Weights of a small text-conditioned image diffusion model.
Data: trained on photos of plants, animals and fungi (iNaturalist), 155796 training examples, 11.1 epochs.
Rows from block 3 of the denoiser of a small text-conditioned image diffusion model, named by matrix and row number. Rows with one number within an expert belong to one neuron, the router's apart. Each number is 128 + 24 x the weight over its row's rms, rounded and kept within 0 to 255. All counts start at 0. After the name is the row's rms in percent of the matrix's.
After each expert's rows are labels from the 100 images, of 14976 (inputs lightly noised), where the router gives the expert most weight on average: "colour at peak" is the nearest of a few named colours to the mean colour under the peak. Only what is clearly more common there than usual is listed. The data: photos of plants, animals and fungi (iNaturalist).
# router: router (model.blocks.3.mlp.router.weight, 16x160, trained with AdamW), inputs 0-53
# up: expert up (model.blocks.3.mlp.up, 16x160x160), inputs 0-53
# down: expert down (model.blocks.3.mlp.down, 16x160x160, transposed), outputs 0-53

# expert 1
router.1 083 [129 157 138 125 135  81 115 139 104 119 107 190 126 159 136 148 131  84 118  64 116 112 139 126 126 135 116 117 107 128 175 103 131 181 120 130 155 174 143 147 132 169 119 136 115 144 125 131 115 126 132 150 107 133]
up.6 113 [139 172 150 103 137 101 135 138 143 151 142 127 126 120 115 137 149 144 130  99 138 121 142 172 119 113 166 145 136 124 143 151 113  85 146 128 159 149 124 131 123 169 107 148 163 165 118 128  99 114 132 123 162 131]
down.6 094 [125 109 143 123 109 143  95 147 159 143 133 153 131 109 140 120 125 124 118 114 155 151 158  80 134 128 151 154 168 123 139 151 105 166 142 119 167 163 155 113 148 119 120 116  89 138 134 147 139 128 117 126 131 114]
up.7 101 [135 134 129 134 107 113  98 118  37 166 102 211 123 116  80 126 122 154 145 160 135 129 162 110 117 124 135 108  63 113 122 109 133 136 158 142 110 119 116 122 128 106 146 139 141 188 140 143 122 133 125  96 167 121]
down.7 107 [120 143 101 118 103 170 145 148 112  96 123  95 127 123 133  90 112 136 143 168 157  78 109 143 163 149 124 139 133 155 107 110 128 141  95 123 169  94 116 117 117 122  99 126 162  97  91 139 114 134 120 147  86 162]
up.8 044 [136 107 116 160  68 122 121 110 105 155 109 121 176 128 144 115 173 126 137 116 102 156 119 125 157 110 134  46 137 166 171 113  83 137 160 115  90 116 138 119 106 143 146 148 111 120 116 132 153 135  88 142 139 126]
down.8 038 [165 100 155 121 127 167 169 143 120 135 160 126  67 153 158 112 170 125 159 133 131 155 143  99 160 122 153 130 127  66 101 143 136 160 123 131 134 124 107 102  86 140 104 100 119 153 108 140 110 105  82 139  94 152]
colour at peak: cyan

# expert 5
router.5 112 [111 120 123 123 186 166 136 100 169 109 127  85 125 132 109 106 147 151 108 156 118 138  77 128 123 136 138 116 151 136 159 150 126  96 131 109  89 131 100 151 134 142 118 145 127 169 121 120 122 149 115  65  97 178]
up.0 106 [114 161 130 149 150 119  91 128  88 147 128 134 122 121 112 121 150  62 132 121 107 102 149 120 122 103 140  98 131 113 138 154  98  78 103  55 106 119 161 136 159 127 162 128 147 133 118 147 104 137 154 150 135 113]
down.0 106 [119 124 128 157  97 130 127 147 128 105 131 121 143 125 155 155  98  97  96 137  90 118 115 117 135 113 114 143 126 131 115 161  82 171 127 167 115 138 146 130 111 112 177  84 125 115 125 132 147 112 150 140 146 141]
up.1 115 [152 127 184 133 135 114  90  95 121 136  95 103 105 106 147 121 117 105 144 135 141 167 149 146 129 158 125 139 136 127 146 143 148  93  94 163 146 138 142 120 132  91 131 137 154 168 122 162 129 178 100 110 108 127]
down.1 116 [108 180 162 108 181 139 158 141 129 101 173 111 148  91 139  84 135 113 115 137 120 107 146 168 140 106 146 129  92 120 126 129  89 109 126 152 105 117 106 110  84 164  70  98 140 113 115 201 124 124 119 117 109 124]
up.2 090 [197 109  85 129 131 138 140 114 125 167 120 102 101 144 182 171 124 114 145  92 103 171 127 157 127  93 119 150 141 146 113 139 109 137 121 124 109 129 105 137 117 105 135 163 142 140 147 121  96 171 136 111 173 158]
down.2 102 [144 130 113 139 153 148 106 178 139 146 112 152  79 139 151 143 158 108 120 116 153 113 124 183  72 102 106 144 130 160 146 146 145  74  96 163  99 102 104 139 105 126 187 109 135 156  95 123 156 117 124 149 152 159]
colour at peak: brown

# expert 12
router.12 100 [125 152 153 125 142 155 141 127 157 104 151  97 127 141 118 161 151 158 128 135 106 109 111 155 138 155 146  86  92 135 112 124 142 169 160 133 150 133 125 140 149 117 136 163 136 129 151 115 131 126  90 121 125 137]
up.0 112 [142 120 171 113  88 130 133 165 109 126 108 169 115 135 123 145 107 113 160 136 117 114 102 143 121 167 134 104 140 107 131 120 125 130 167 141 173 167 125 127 156 129 111 144 164  99 127 137 117 140 141 113 139 146]
down.0 111 [130 113 129 171  96 130 145  98 148  94 168  96 136 142  74 161 108  83 172 131 115 119  91 115 118 120 150 116 149 181 107 131 108 142 141 111 166 127 140 118 139 150 126 139 149 102  89 143  70 114 123 124 111 157]
up.1 091 [ 85 119 104 146 141 155 115 119 127 136 149 139 124 115 116 155 154 146 123 151 125 144  68 124 134 126 154 105 160 117 116 135 130 117 175 121 110 112 116 158 158 149 169 144 156 153 139 154 116 161 150  96  91 110]
down.1 102 [132 129 135 138 127 127 116 169 152 148 100 141 145 119 109 159 154 134 103 128 134 138 152 121 141 140 113 126 166 114 134 129 106 128  77 151 129 116 144 117 142 123  91 117 116 129  97 153 103 131  99 112 163 136]
up.2 106 [139 106 144 148  94 132 113 126 143 115 126 142 136  80 142 110 102 118 137 124 111 134 120 168 164 110 136 119 115  87 146 112 132  97 141 120 132 161 102 126 175 119 162 149 144 117 122 121  96 147 119 100 106 141]
down.2 105 [160 112 158 125 103 112 109 142 138 142 144 165 139  96 137 110  91 151 122 142  92 140 149 186 110 121  89 129 150 122 141 110  91 165  95 102 111 140  87 147 114 121 126 123 108 135 143 125 131 130 125 138 133 105]
colour at peak: brown

# expert 11
router.11 087 [129 133  96 129 121 125 121 139  66 117 126 155 141 106 133 130 128 116 131 126 137 103 155  96 155 106 125 192 131 120 121 108 137 108 154 151 131 115 195  78  92 135 125  51 149 106 142 124 131 145 132 139 140 111]
up.6 099 [167 132 116 129  84 110 113 139 137 150 104  87 131 150 114 127 133  93  99 138 165 151  79 141 101 147 143 142 144 104 124 141 122 132  93 173  82 140 159 120 154 130 116  80 151 121 137 147 111 125 131 135  96 127]
down.6 087 [125 116 129 126 152 158 154 124 134 148 150 185 155 148 114 149 141  88 142 158 135 135  95  74 146 113 106  90 130 142 148 147 140 132 120 142 159 118 132 125 125 121 150 120 120 131 143 117 126 151 164 165 169  91]
up.7 110 [ 80 110 117 143 116 149 107 116 135 144  99 144 110 180 116 169 107 135 122 170 113 118 143 152 135 155 138 103 128 126 140 115  98 160 108 116 109 128 121 143 141  84 166 129 109 123 129 129 150 148 151 137 142 102]
down.7 101 [123 125 165 129 135 131 101 141 131  86 146 108 130 114 127 152 102 176 123 108 151 173 137 106 123 144 114 118 102  95  75 152 120 143 167 128 135 125 114 121 151 163  86  60 103 111 134 128 102 153  93 115 125 102]
up.8 093 [127 130  84 133 117 120 165 165 104 101 156 137 135 120 117 123 145 118 110 148 149 116  97  87 104  90 132 128 131 124 154 181 110  88 152 116 138  99 150 150 111 155  99 104 127 165 114 144 146 119 171 115 175 157]
down.8 091 [139 119 135 121  72 134 119 121 107 158 107 151 112 150 113 122 152 159 122 131 120 163 135 181 137 176 123  69 127 153 116 212 122 116 109 119  95 109 159 166 128 100 160 134 119 119 127 123 143 133  77 128  64 131]
colour at peak: grey

# expert 4
router.4 115 [ 96 101 165 127 101 103 107 130 120 151 113 128 116 157  83 147 117 153 147  99 158 162 159 164 124 140 138 115 163 159  97 144 127 107 114 107  89  96 102  93 118  85 124 136 170  88  97 132 124  91 119 128 125 105]
up.0 090 [158  96  92 104 134 123  87  63 143 160 151 113 109 103 141 132 139 100 137 144 192 121 115 143 132 150 108 153 102  89 102 137 173 159 114  96 122  97 141 131 135 138 145 147  92  97 161 163 114 117 140 149  97 136]
down.0 098 [127 165 170  91 157 127 127  64 157 114  80 135 113 162 127 133  71 121  95 133 134 132  99 163 100 107 150  97 135 101 113 105 124  82 140 155 167 128 120 100 145 123 147 105 121 174 141 123 163 105 132 125 144 102]
up.1 113 [147 154 118  95 108 124 121 149  92 141  88 133 119 136 115 111 116  72 124 149 159 126 114 144  95 124 126 162  86 140 111 139 117 131 108 145 136 132 167 169 147 119 118 128 127 124 165  99 125  77 121 107 130  97]
down.1 105 [125 130 139  73 150 122  85 162 114 126 120 100 166 132 137 125 180 112  93 138 118 116 116 137 112 127 103 136 146 181 129 116  84 126 101 128 144 148 136  91 127 122 138 129 111 133 154 124 128 137 119 181 163 130]
up.2 093 [127 110  75 117 150 156 122 102 113 133 147  95 116 136 107 129 112 135 114 150  90 103 162  99 150 117 129  90  93 130 169 182 118 117 159 111 148 117 162 125 128 115 134 170 178 117 107 143 139  60 162 144 106 154]
down.2 103 [124 103 123 121 136 131 116 151 137 123 137  96 129 124  71 100 105 159 102 137 151 136 132 128  94 154 124 152  70 120  87 135 139  94 109 129 148 126 112 110 133 143 126 144 113 118  94 100 121 133 110 120 113 122]
colour at peak: grey

# expert 9
router.9 094 [161 118 111 130 128 136 102 121  86 140 140  79 112 126 140 175 157 142 127  98 111 136 134 103 119 122 134 132  84 143 125 157 128 190 122 107 108 195 123 140 158 136 160 162 150 181 146 130 118 124 116 111 125 153]
up.0 103 [118 136 140 138  91 116 112  97 129 124 135 141 137 127 158 133 123  96 120 152 151 137 111 163 131 149 121 153 117 132 111 141 126 115  69 130 135 110 129  88  88 113 130  87 120 117  89  87 121 163 137 127 138 124]
down.0 105 [128 123 115 114 201 125 121 104 149  95 153 135 141 107 156 113 133 138 146  88 127 117 149 156 129 155 144 129 138 132 181 142 118 161 132 166 143 143 134 186 135 137 133 124 149 124 217 199 105 144 132 132 141 140]
up.1 103 [157 107 176 111 118 121 137 117 132 134 119  99 108 166 137 126 133 139 112 115 126  72 124 115 145 140 111 133 115 115  92 101 130 153 104 148  98 138 101 113 120  91 141 127 133 121 125 140 112 115 141  67 114 133]
down.1 099 [ 82 137 142 141 141 111 141 145 144 123 127 109 118 123 135 117 143 128 119 114 126 198 146 103 119 136 146 151 103 158 146 120 130 134 160 135 164 177 137 130  95 162 120 137 142  85  90 114 122 122 138 123 107 119]
up.2 082 [158 156 131  90 137 112 106 126 145 134 127 101  90  91 155 138 141  67 131  93 153 129 124 145  83 103 163 127 115 151 123 159 158 167 141 140 145 135 129 164 123 110  73 146 144  83 125 127 119 130  92 187 138 134]
down.2 096 [115 124 102 151 108 154 138 120 131 142  91 154 116  79 114 136 120 131 145 147 196 131 117 119 118 106 117 113 136 117 123 101 137 141  90 126  72 141 153  99 108 140 221 163 123 152  88 114 116 143 131 152 142 137]
colour at peak: grey

# expert 2
router.2 116 [ 95 108 167 122  81 127 133 140 170 185 143 141 128 140 156 139 121  92 133 145 154 154  95  96 124 144 127 137 102 132  92  93 125  97 126 111 100  84 101 144 147 114 112 124 110  54 115 157 121 126 156 160 150 156]
up.6 114 [114 109 128 121 142 129 120 139 131  79 141 138 132 103 120 147 145 157 131  99  93 139 137 173 135 108 127 119 171 129 117  96 105 135 108 142 103 145 109 122 113 138 137 144 159 129 162 135 120 154 111 117  87 160]
down.6 090 [140 125 158 131 165 105 147 151 139 122 130 131 143 141 126 133 151  91 162  97 131 130 128 119 117 119 115 131 151 153 113 152 119 115 152 111  96 129 161 159 145 142 159 114 129  98 121 117 119 159 190 148 184 123]
up.7 117 [131 102 163 130 105 147 143 133  97 126 110 132 100 160 129 170 123 150 114 125 127 186 106 112 108 141 110 127 123  91 120 124 150 127 165 129 109 104 117 121 125 145 170 146 110 109 128 148 122 144  80  88 134 108]
down.7 106 [164 139  96 132 134 119 123 115 100 160 126 114 124 104 159 183 149 105 138 100 165 129 135 114 121 118 120 147 157 138 153 155 124 103 132 115 111 176 157 151 122 134 149  67 116 135 139 134 128 125 127 172 100 103]
up.8 098 [122 123 114 132 105 111 139 110 105 140 158 111 143  83 142 107 123 128 135 110 116 147 156  92 121 151 117 163 104 118  86 138 124 126 109 123 145 107 178 167 106 144 104  85  95 120 127  95 113 135 111  96 153 191]
down.8 079 [173 107  92 128 153 141 126 138 123 107 118 116  89  93 114 121 107 153 147 118 118 133 142  85 150 123 146  94 115 157 146 137 138 135 162 134 107 160 161 129 136 128 140 131 104  90  90 117 117 169 175 135 129 100]
colour at peak: grey

# expert 3
router.3 076 [ 87 173 106 130 104 147 140 153 159  97 124  97 135 162 142 116 128 101 146 145 135 127 168 116 141 143 122 118 127 129 107 115 125 111 169 146 136 138 117 137  99 103  74 118 152 100 170 123 122 183 115 130 104 109]
up.0 101 [139 127 115 116 131 146 138 165 142 115 138 113 130 131 122 112 145 131 150 126 117 173  75 161 125 103 186 123 129 104  87 153 125  89 135 137 153 130 137 127 164 111 118 113 118 100 169 137 117 108 149 112 130 122]
down.0 102 [115 149 139 134 148  99 144 130 115 104 133 123 123  94 102 139 147 159 128 173 114 116 100 147 105 152 130  95 136 147  84 149 129 121 117 117  84 126 127 113 103 143 114 118 143 122 144 134 134  86 120 139  97 120]
up.1 099 [129 124 155 114 128  98 124 100 112  97 133  95 132 147 100 139 130 111 119 102 119  90 108 162 157 148 102 136 181 127  85 153 131 159 161 102 161 117 135 150 142 106 110 144 109 136 163 142 107 124 109 130 160 145]
down.1 090 [125 139 105 120 163  83 133  94 125 130 117 109 142  96 153 154 146 106 132 140 128 153 113 135 121 117 135 162 118 139 134 112 155 106 121 119  78 187 176 135 111 109 151 157  99  85 134 139 140 173 160 137 166  82]
up.2 106 [111 121 148  89 165 173 150 147  90 112 146 141 121 130 155 137 134 132  97 133 127 148 138 144 104 125 134 129 172 143 121 115 130  95 134 121 155 149 118 133 109 112  85  95 103 118 112 101 126 137 119 110 128 144]
down.2 107 [156  93 149 126 118 125 120 106 171 103 118 138 143  95 133 100 118  95 119 105 139 155 115 122 126 144 109  68 186 126 125 101 139 133 122 117 154 106  89 112 135 113 152 122 117 116 170 110 109 145 176 133 133 153]
colour at peak: black

# expert 10
router.10 116 [141 131 126 118 105 154 165 148 164  74  86 113 122 149 111 119  78 140 131 134 110  91 164 147 100 135 105  95 172 152 144 107 111  82 123 142 100 139 114 147 151 126 123 117  84 124 136 105 120 161 161 124 111  82]
up.0 099 [168 106 140 159 143 121 139 143 133 110 125 150 143 130 108 148  86 105 153 146 167 170 142 142 149 176 138 139 166 134 148 130 115 162 136  77 100 105 159 127 142 139 122 147 115 100 114 115 141  99 140  83 124 108]
down.0 100 [112 185 138 108 107 174 135 105 155 147 160 133  95 119 114 143 120 116  77 122 168 146 142 123 170  90 175 142 120 121 159 109 133 148 137 175  99 161 145 164 107 166 159 105 125 127 123 120 177 153 135 145 129  97]
up.1 098 [168 126 112 116 154 105 146 120 173 115 156 159 139 127 161 110  87 143 124 101  89  68 164 141 135 182 107 155  99 100 128 122 137 137 138 144 114 131  82 132  97 123 117 137 119 131 143 127 141 127 138 100  96 139]
down.1 089 [ 96 116 135 123 148  94 109 135 143  91  96 142 160  86  94 132 117 119 109 110 131 182 158 142 114 120 124 106 138 130  92 124 138 160 140 154 167 159 115 118 113 173  97 133 135 162 127  96 114 140 162 114  85 118]
up.2 122 [132 169 107 148 132 108  93  99 122 154 120  94 203 136 141 155  88 132 120  88 139 109 162 119 131 147  93 107 156 114 150 117 125 147 106 134 130 175 123 139 127  97 122 127 144 137 124 105 121 116 101 166 139 142]
down.2 113 [146  95 105 133 120  84  95  99 121 115 128 152 190 144 104 127 144 103 133 165 115 125 106 129 130 138  70 136 143 103 108  81 135 140 117 124 106 123 129 140 145  93 118 119 126 145 177 135 144 134 144 106 117 115]
colour at peak: brown; black

# expert 6
router.6 120 [115 111 139 129 138 155 116 100 119 137 115 158 119 109 176  87 124 118 110  92 100 106 134 136 120 108 107 179 141 138 146 115 128 139 109 123 142 114 113  96 135 124 165 110 144 168 131 106 134 117  90  92 164  85]
up.6 110 [105 114 134 117 117 144 160 119 120 117 108 132 148 139  61 101 108 114 118 120 131 176 113 139 134 106 119 177 193 141 119 121 110 149 145 112 115 154  82 119 138 128 102 131 129  99  91 107 146 145 150 161 116 109]
down.6 091 [119 114  76 124  96 150 100 129  99 108 127 155 143 138 114  88 109 139 107 118 143  91  98 142 130 155 125  74 161 143 129 165 127 140 135 131 157  84 128 112 156 140 124 148 139 158 144 118 127 100 125  95 144 134]
up.7 009 [161 151 131 181 179 195 184 106 115 154 101 118 147 115 125 108 147 142 140 139 105 150 114 163 111 125 112 137  89  53 116 102 140 141 136 132 137 129 141 108  91 132  91 140 104 124 139 175 108 136 124 116  84 152]
down.7 008 [142 178 107 124 116 162 100 144 145  91 134  96 138 151 110 104 136 160 141 108 109 119 138 130 134 118 171 120 156 122 113 137 120 151 106 110  80 124 159 108 159  94 149  80 119 147  91 112  87 126 136 120 134 109]
up.8 090 [ 82  97 136 121 106  97 140  97 142 175 153 133 129 100 112 120 127  83 168 124 152  93 107 149 159 124 106 123 132 146 103 162  95  98  74 157 164 119  89 121 129 115 117 148 150  77 136 134 103 119 155 149 126 121]
down.8 092 [181 134  92 182 136  95 135 146  89 134 139 175 165 113 163 117 116 131 137 123 126 163 154 154  99 119 115 146 145 170 103 114 133 155 119 131 138 122 136 117  96 139 114 157 173 105 142  88 179  93 110 153 141 119]
colour at peak: cyan

# expert 13
router.13 094 [130 143 166 128 161 113 106 126  91 117  95 142 139 136 109 117 142 134 137 117 137  61 161 109 161 106 157 124  95 115 158 131 138 130 144 147 148 131 180 150 111 127  95 127 133 145 143 111 101 137 135 150 132 111]
up.6 100 [103 156 119 119 120 187 172 135 139 170 114  81 109 165 147 151 152 129 136 104 152 145 136 103 151 136 116 126 161 126 101 136 139 119 103 118 117 105 165 158 150 124 110 120 135 116 124 110 131 132 142 130  97 129]
down.6 094 [131  84  83 132 168 154 138 135 128 150 122 154 148 131  71  62 128  94 123 209 106  76  88 124 121 113 115 105 183 133 159 140 118 164 106 113 162 113 145 113 155 163 142 134 135 126 144 134 141 165 126 136 164 111]
up.7 092 [ 86 150 130 134 139 140 126 149 115 157 120  92 118 122 149 121 140 141 127 156 177 104 156 157 123 136 137 151 126 136 166 149 121 146  95 149 168 116 127 110 115 138 129 135 150 183 106 124 126 106 129 133  72 141]
down.7 097 [128 171 128 130 178 125 135 120 134 126 118 175  97 132 110 120 124 135 162 151  74 145 134 107 135 121 122 122  82 121  97 162 135 103  80 147 105 164  95 141 133  75 157 128 166 145 128 151 146 159  95  89 142 108]
up.8 102 [103 118 151 116 162 114 126 118 131 122 125 113 164  90 133 104 123 162  86 141 139 138 134 150 132 182 101  76 130 127 165 146 133 153 144 132 163  77 128 108  91 159 131 128 138 157  80 132  98 141 134  90  96 127]
down.8 096 [116 126 118 157 134  88 142 143  83 111 130 134 142 137  95 144 138  80 115 110 114 120 150 149 117 161 134 137 174 137 134 175 120 122 106 132 120 101 118 132 106 160  84  84  57 157 141 173  95 125 145  82 142 161]
colour at peak: green

# expert 8
router.8 078 [144 113 128 122 147 104  79 103 101 139 111 120 133 110 162 137 132  82 125 126 117 110 152 139 138  98 112 175 107 110 115 127 141 131 142 117 173 125 119 102 135 142 117 112 108 107 146 108 134 145  92 117 160 105]
up.0 099 [108 131 160 122 109 152 124 135 166 126 139 160 127 153 182 190 141  98 150 130 111 206 105 138 148 108 141 139  93 135 120 104 125 126 150 133 148  94 121  95 130 124 136 119 112  88 149 118 124 118 132 148  83 132]
down.0 112 [138 132 105 149 139 116 121 132  89 125 134 158 115  77  83 151 141 136 120 134 151 116 123 151 105 137 110 170 162 146  86 111 135 126  96 131 106 180 153 109 135 144 104  80  84  95 148  76 148  98 116 124 167  92]
up.1 125 [105  87 215 133 121 146 130 116 111 129  98 110 116 111 114 131 122  45 124 114  93 158 131 150 130 139 135 138 125 142 145 115 120 127 123 118 155 140 157 145  99 160 114 108 126 164 133 110 124  93 128 157 196 164]
down.1 113 [126 118 128 115 125 134 123 118 118 203 117 157 142 126 134 156 141  59 107 126 150 116 113 108 143 116 140 171 133 129 135 118 117  71 158 121 139 127 116 145 113 183 144 136 118 142 131 126 127 135 139 129 162 174]
up.2 102 [113 146 137 116 178 136 115  93 168 172 110 130  99 132  87 118 165  96  97 120 135 108 120  73  98 134 108 107 128 151 121 147 110 112 145 120 140 175 119 135  98 139 146 170  90 134 138 142 150 142 175 147 117  90]
down.2 098 [122 139 103 125 134 109 146 122 155 130 127 125 155 186 155 121 118 186 128  98 142 196 127 128 160 128 107 137 132 137 170 149 105 107 160 134 115 122 158 133 183  97 109 161 115 125 119 138 129 107  97 122 103 137]
colour at peak: cyan; blue

# expert 7
router.7 081 [131 118 112 117 104  72  86 122 104 134 129 109 112 100 174 104 109 114  84 156 126 103 142 117 135  79 118 163  95 118  97 126 136 148 130 146 142 163 142  75 130 169 143 120 144 160 122 103 122 102 147 153 151 139]
up.7 113 [125 119  97 114 130 147 134 110 119 105 131 186 128 179 125 100 129 129 146 144 116 111 164 159 119 101  94 114  99 147 132 129 142 119 105 143 112 127 138  90 115 132  85 114 133 142 156 143 141  78  96 120 111 132]
down.7 120 [146 136 123 120 125 139 138 115 112 119 145 110 131 123  89  99 140 160 122 147 207 163 152 111 133 114 143 194 145 118 123 133  92  61 138 144  93 157 130 131 134 150  72 141 110 126 134 141 158 151 140 125  91 142]
up.8 099 [125 122 109  92 120 140 131 127 119  78 123 126 125 107 181 151 140 150 116 121  93 154 114 145 111 122  95 171 105 116 142 126 118  74 138 159 164 131 135 106 102 136 128 119 146 119 135 160 147 143  90 126 158 158]
down.8 095 [148 124 152 143 110 163 104 168 145 132 123 103 148 146 127 138 115  64 133 129 162 112 145 119 123 140 155 131 125 114  79 147 141 186 159 139 100 140 134 139 140 144 135 146 129 139 130 136 117 141 166 122  84 115]
up.10 112 [126 133 116  98 130 126 114  52 139 150 154 173 145 156 134 111 166 121 152 143 139 137 110  59 136 150 130  68 124 114 127 124 162 128 156 129 109 130 130 138 135  99 140 141 174 125 136 129 122 134  88 134 118 123]
down.10 111 [101 161 117 149 155 128 120 167 125 143 122 119 117 127 153  88 140 107 146 157 136 126 117 171 130 137 129 136 154 144 166 134 115  83 113 121 149 115  85 111  96 148 111 100 154 102 118 119 112 162 149 110 108 101]
colour at peak: white

# expert 0
router.0 108 [121  93 132 135 133  77 147 117 161 126 140 149 120  75 164  98 130 115  85 175 120 133 105  89 116 107  94 137 103 123 127 104 126  83 132 117 131 108 125 128 131 164 116 141 102 121  95 114 126  98 120 142 152 160]
up.6 095 [123 118 154 127 171 153 119 112 133 130 158 121 173 100 114 104 128 109 116 102 140 133  70 135 132 110 116 144  70 123 114 100 108 157 164 108 142 154 145 121  97  91 115 115 129 140 124 119 102  97  93  94  69 153]
down.6 090 [146  94 120 142  86  96 134 150 108 112 128 117 151 146 170 142 128 124 142 133 135 221 110  83 131 125 140 114 104 134 128 132 144 141 133 114 129 126 138  99 156 126 182 138 118 125 133 134 111 100 133 135 117  94]
up.7 109 [133 149 123 124 116 134 134 137 141 194 135 179 168 107 153 178 128 118 162 125 146 139 151  61 124 144 119  87 111 129 122 108 121 140 102 154 108 127  90  93  95 131 152 175 107 158 110 140 114 133 158 117 185  96]
down.7 109 [105 137 142 126 155 124 118 120 102 190 114 132 138 100 148 152 113 138 125 156 105 151 146 102 140 118 117 161 148 130 143  93 127  87 143 113 171  97 129 171 147 125 114 138 140 123 116  94 127 148 131 147 154 117]
up.8 109 [121 155 163 117 146 106 152 137 118 130 141  89 135 110 121 148 155 122 159 129 102  80 133 134 127 120 153 100 133 107  92 155 110  96 154 128 150 139 146 140 113 136 124 116 134 194 151 127 112 148 119 166 192  83]
down.8 107 [188 125 168 118 111  94 109 125  74 169 109 107 143 140 149 136 134  94 134 124 152 150  98 141 143 138  96 145 140 121 182 149 135 119 130 124 115  94 127 149 126 122 140 195 103 111 131 162 124 133 105 157  97 127]
colour at peak: white

# expert 14
router.14 094 [109 139  59 114  77 165 169 152 146  89 132  80 131 147 135 122 137 174 126 160 157 122  98  87 117 136 118 132 166 137 129 142 132  99 155 103 126 137 112  88 169  74 130 180 124 129 136 141 141 123 159 161 142 160]
up.6 093 [130  70  94  92 116 139 145 136  84 127 115  59 126 136 110 112 136 146 115 114 179 158 120 134 140 138 110 185 158 149 140 171 105 126 126 141  84 116 106 125 144  98 136 151 125 133 111 132 124 110 125 110 102 121]
down.6 095 [132 151 103 129  94 136  82 111 153 163 145 110 127 109 169 130 104 107 127 123  74 125  88 137 146 121 166 105 181 126 158 160 125  96 101 154 169 124 136  91  70 148 134 143 112 100 126 166 161 100 112  55 171 147]
up.7 096 [106  30 127 124 130 106 120 126 105 127 132 125 155 143 123 158 103 151 151  81 106 156 117 136 145 136 132 171 123 140  93 115 168 129 163 155 151 105 197 148 147 146 171 140 170 158 148 137 155  91 131 105 156 120]
down.7 093 [108 109 136 142  93 163 146 193 171 151 151 135 118 153 154 121 118  86 103 140 118  75  92 147  99 127 153 145 116 121 127  78  96 168  86 134 114  85 170 119 117 142 137 131 142 120 123 128 141 132 127 112 148 132]
up.8 095 [141 144 102 141  99 108 134 128 145 109 101 112 156  71 135 157 141 125 131 114 148 123 134 114 158 162 120 117 116 139 133 126 134 142 139 154 113 141 150 121 127  78 139 135 110 135 124 142 140 128 181 151 172 124]
down.8 100 [134 154 126  88 115 167 122 112 188 123 134 164 151 150  76  94 106 151 121 144  82 139 138 103 153 155 125 107 106 113 133 110 155  65 116 101 130 132 156 138 121 146 123 155 155 135 111 128 103 130 119  94 145 132]
colour at peak: orange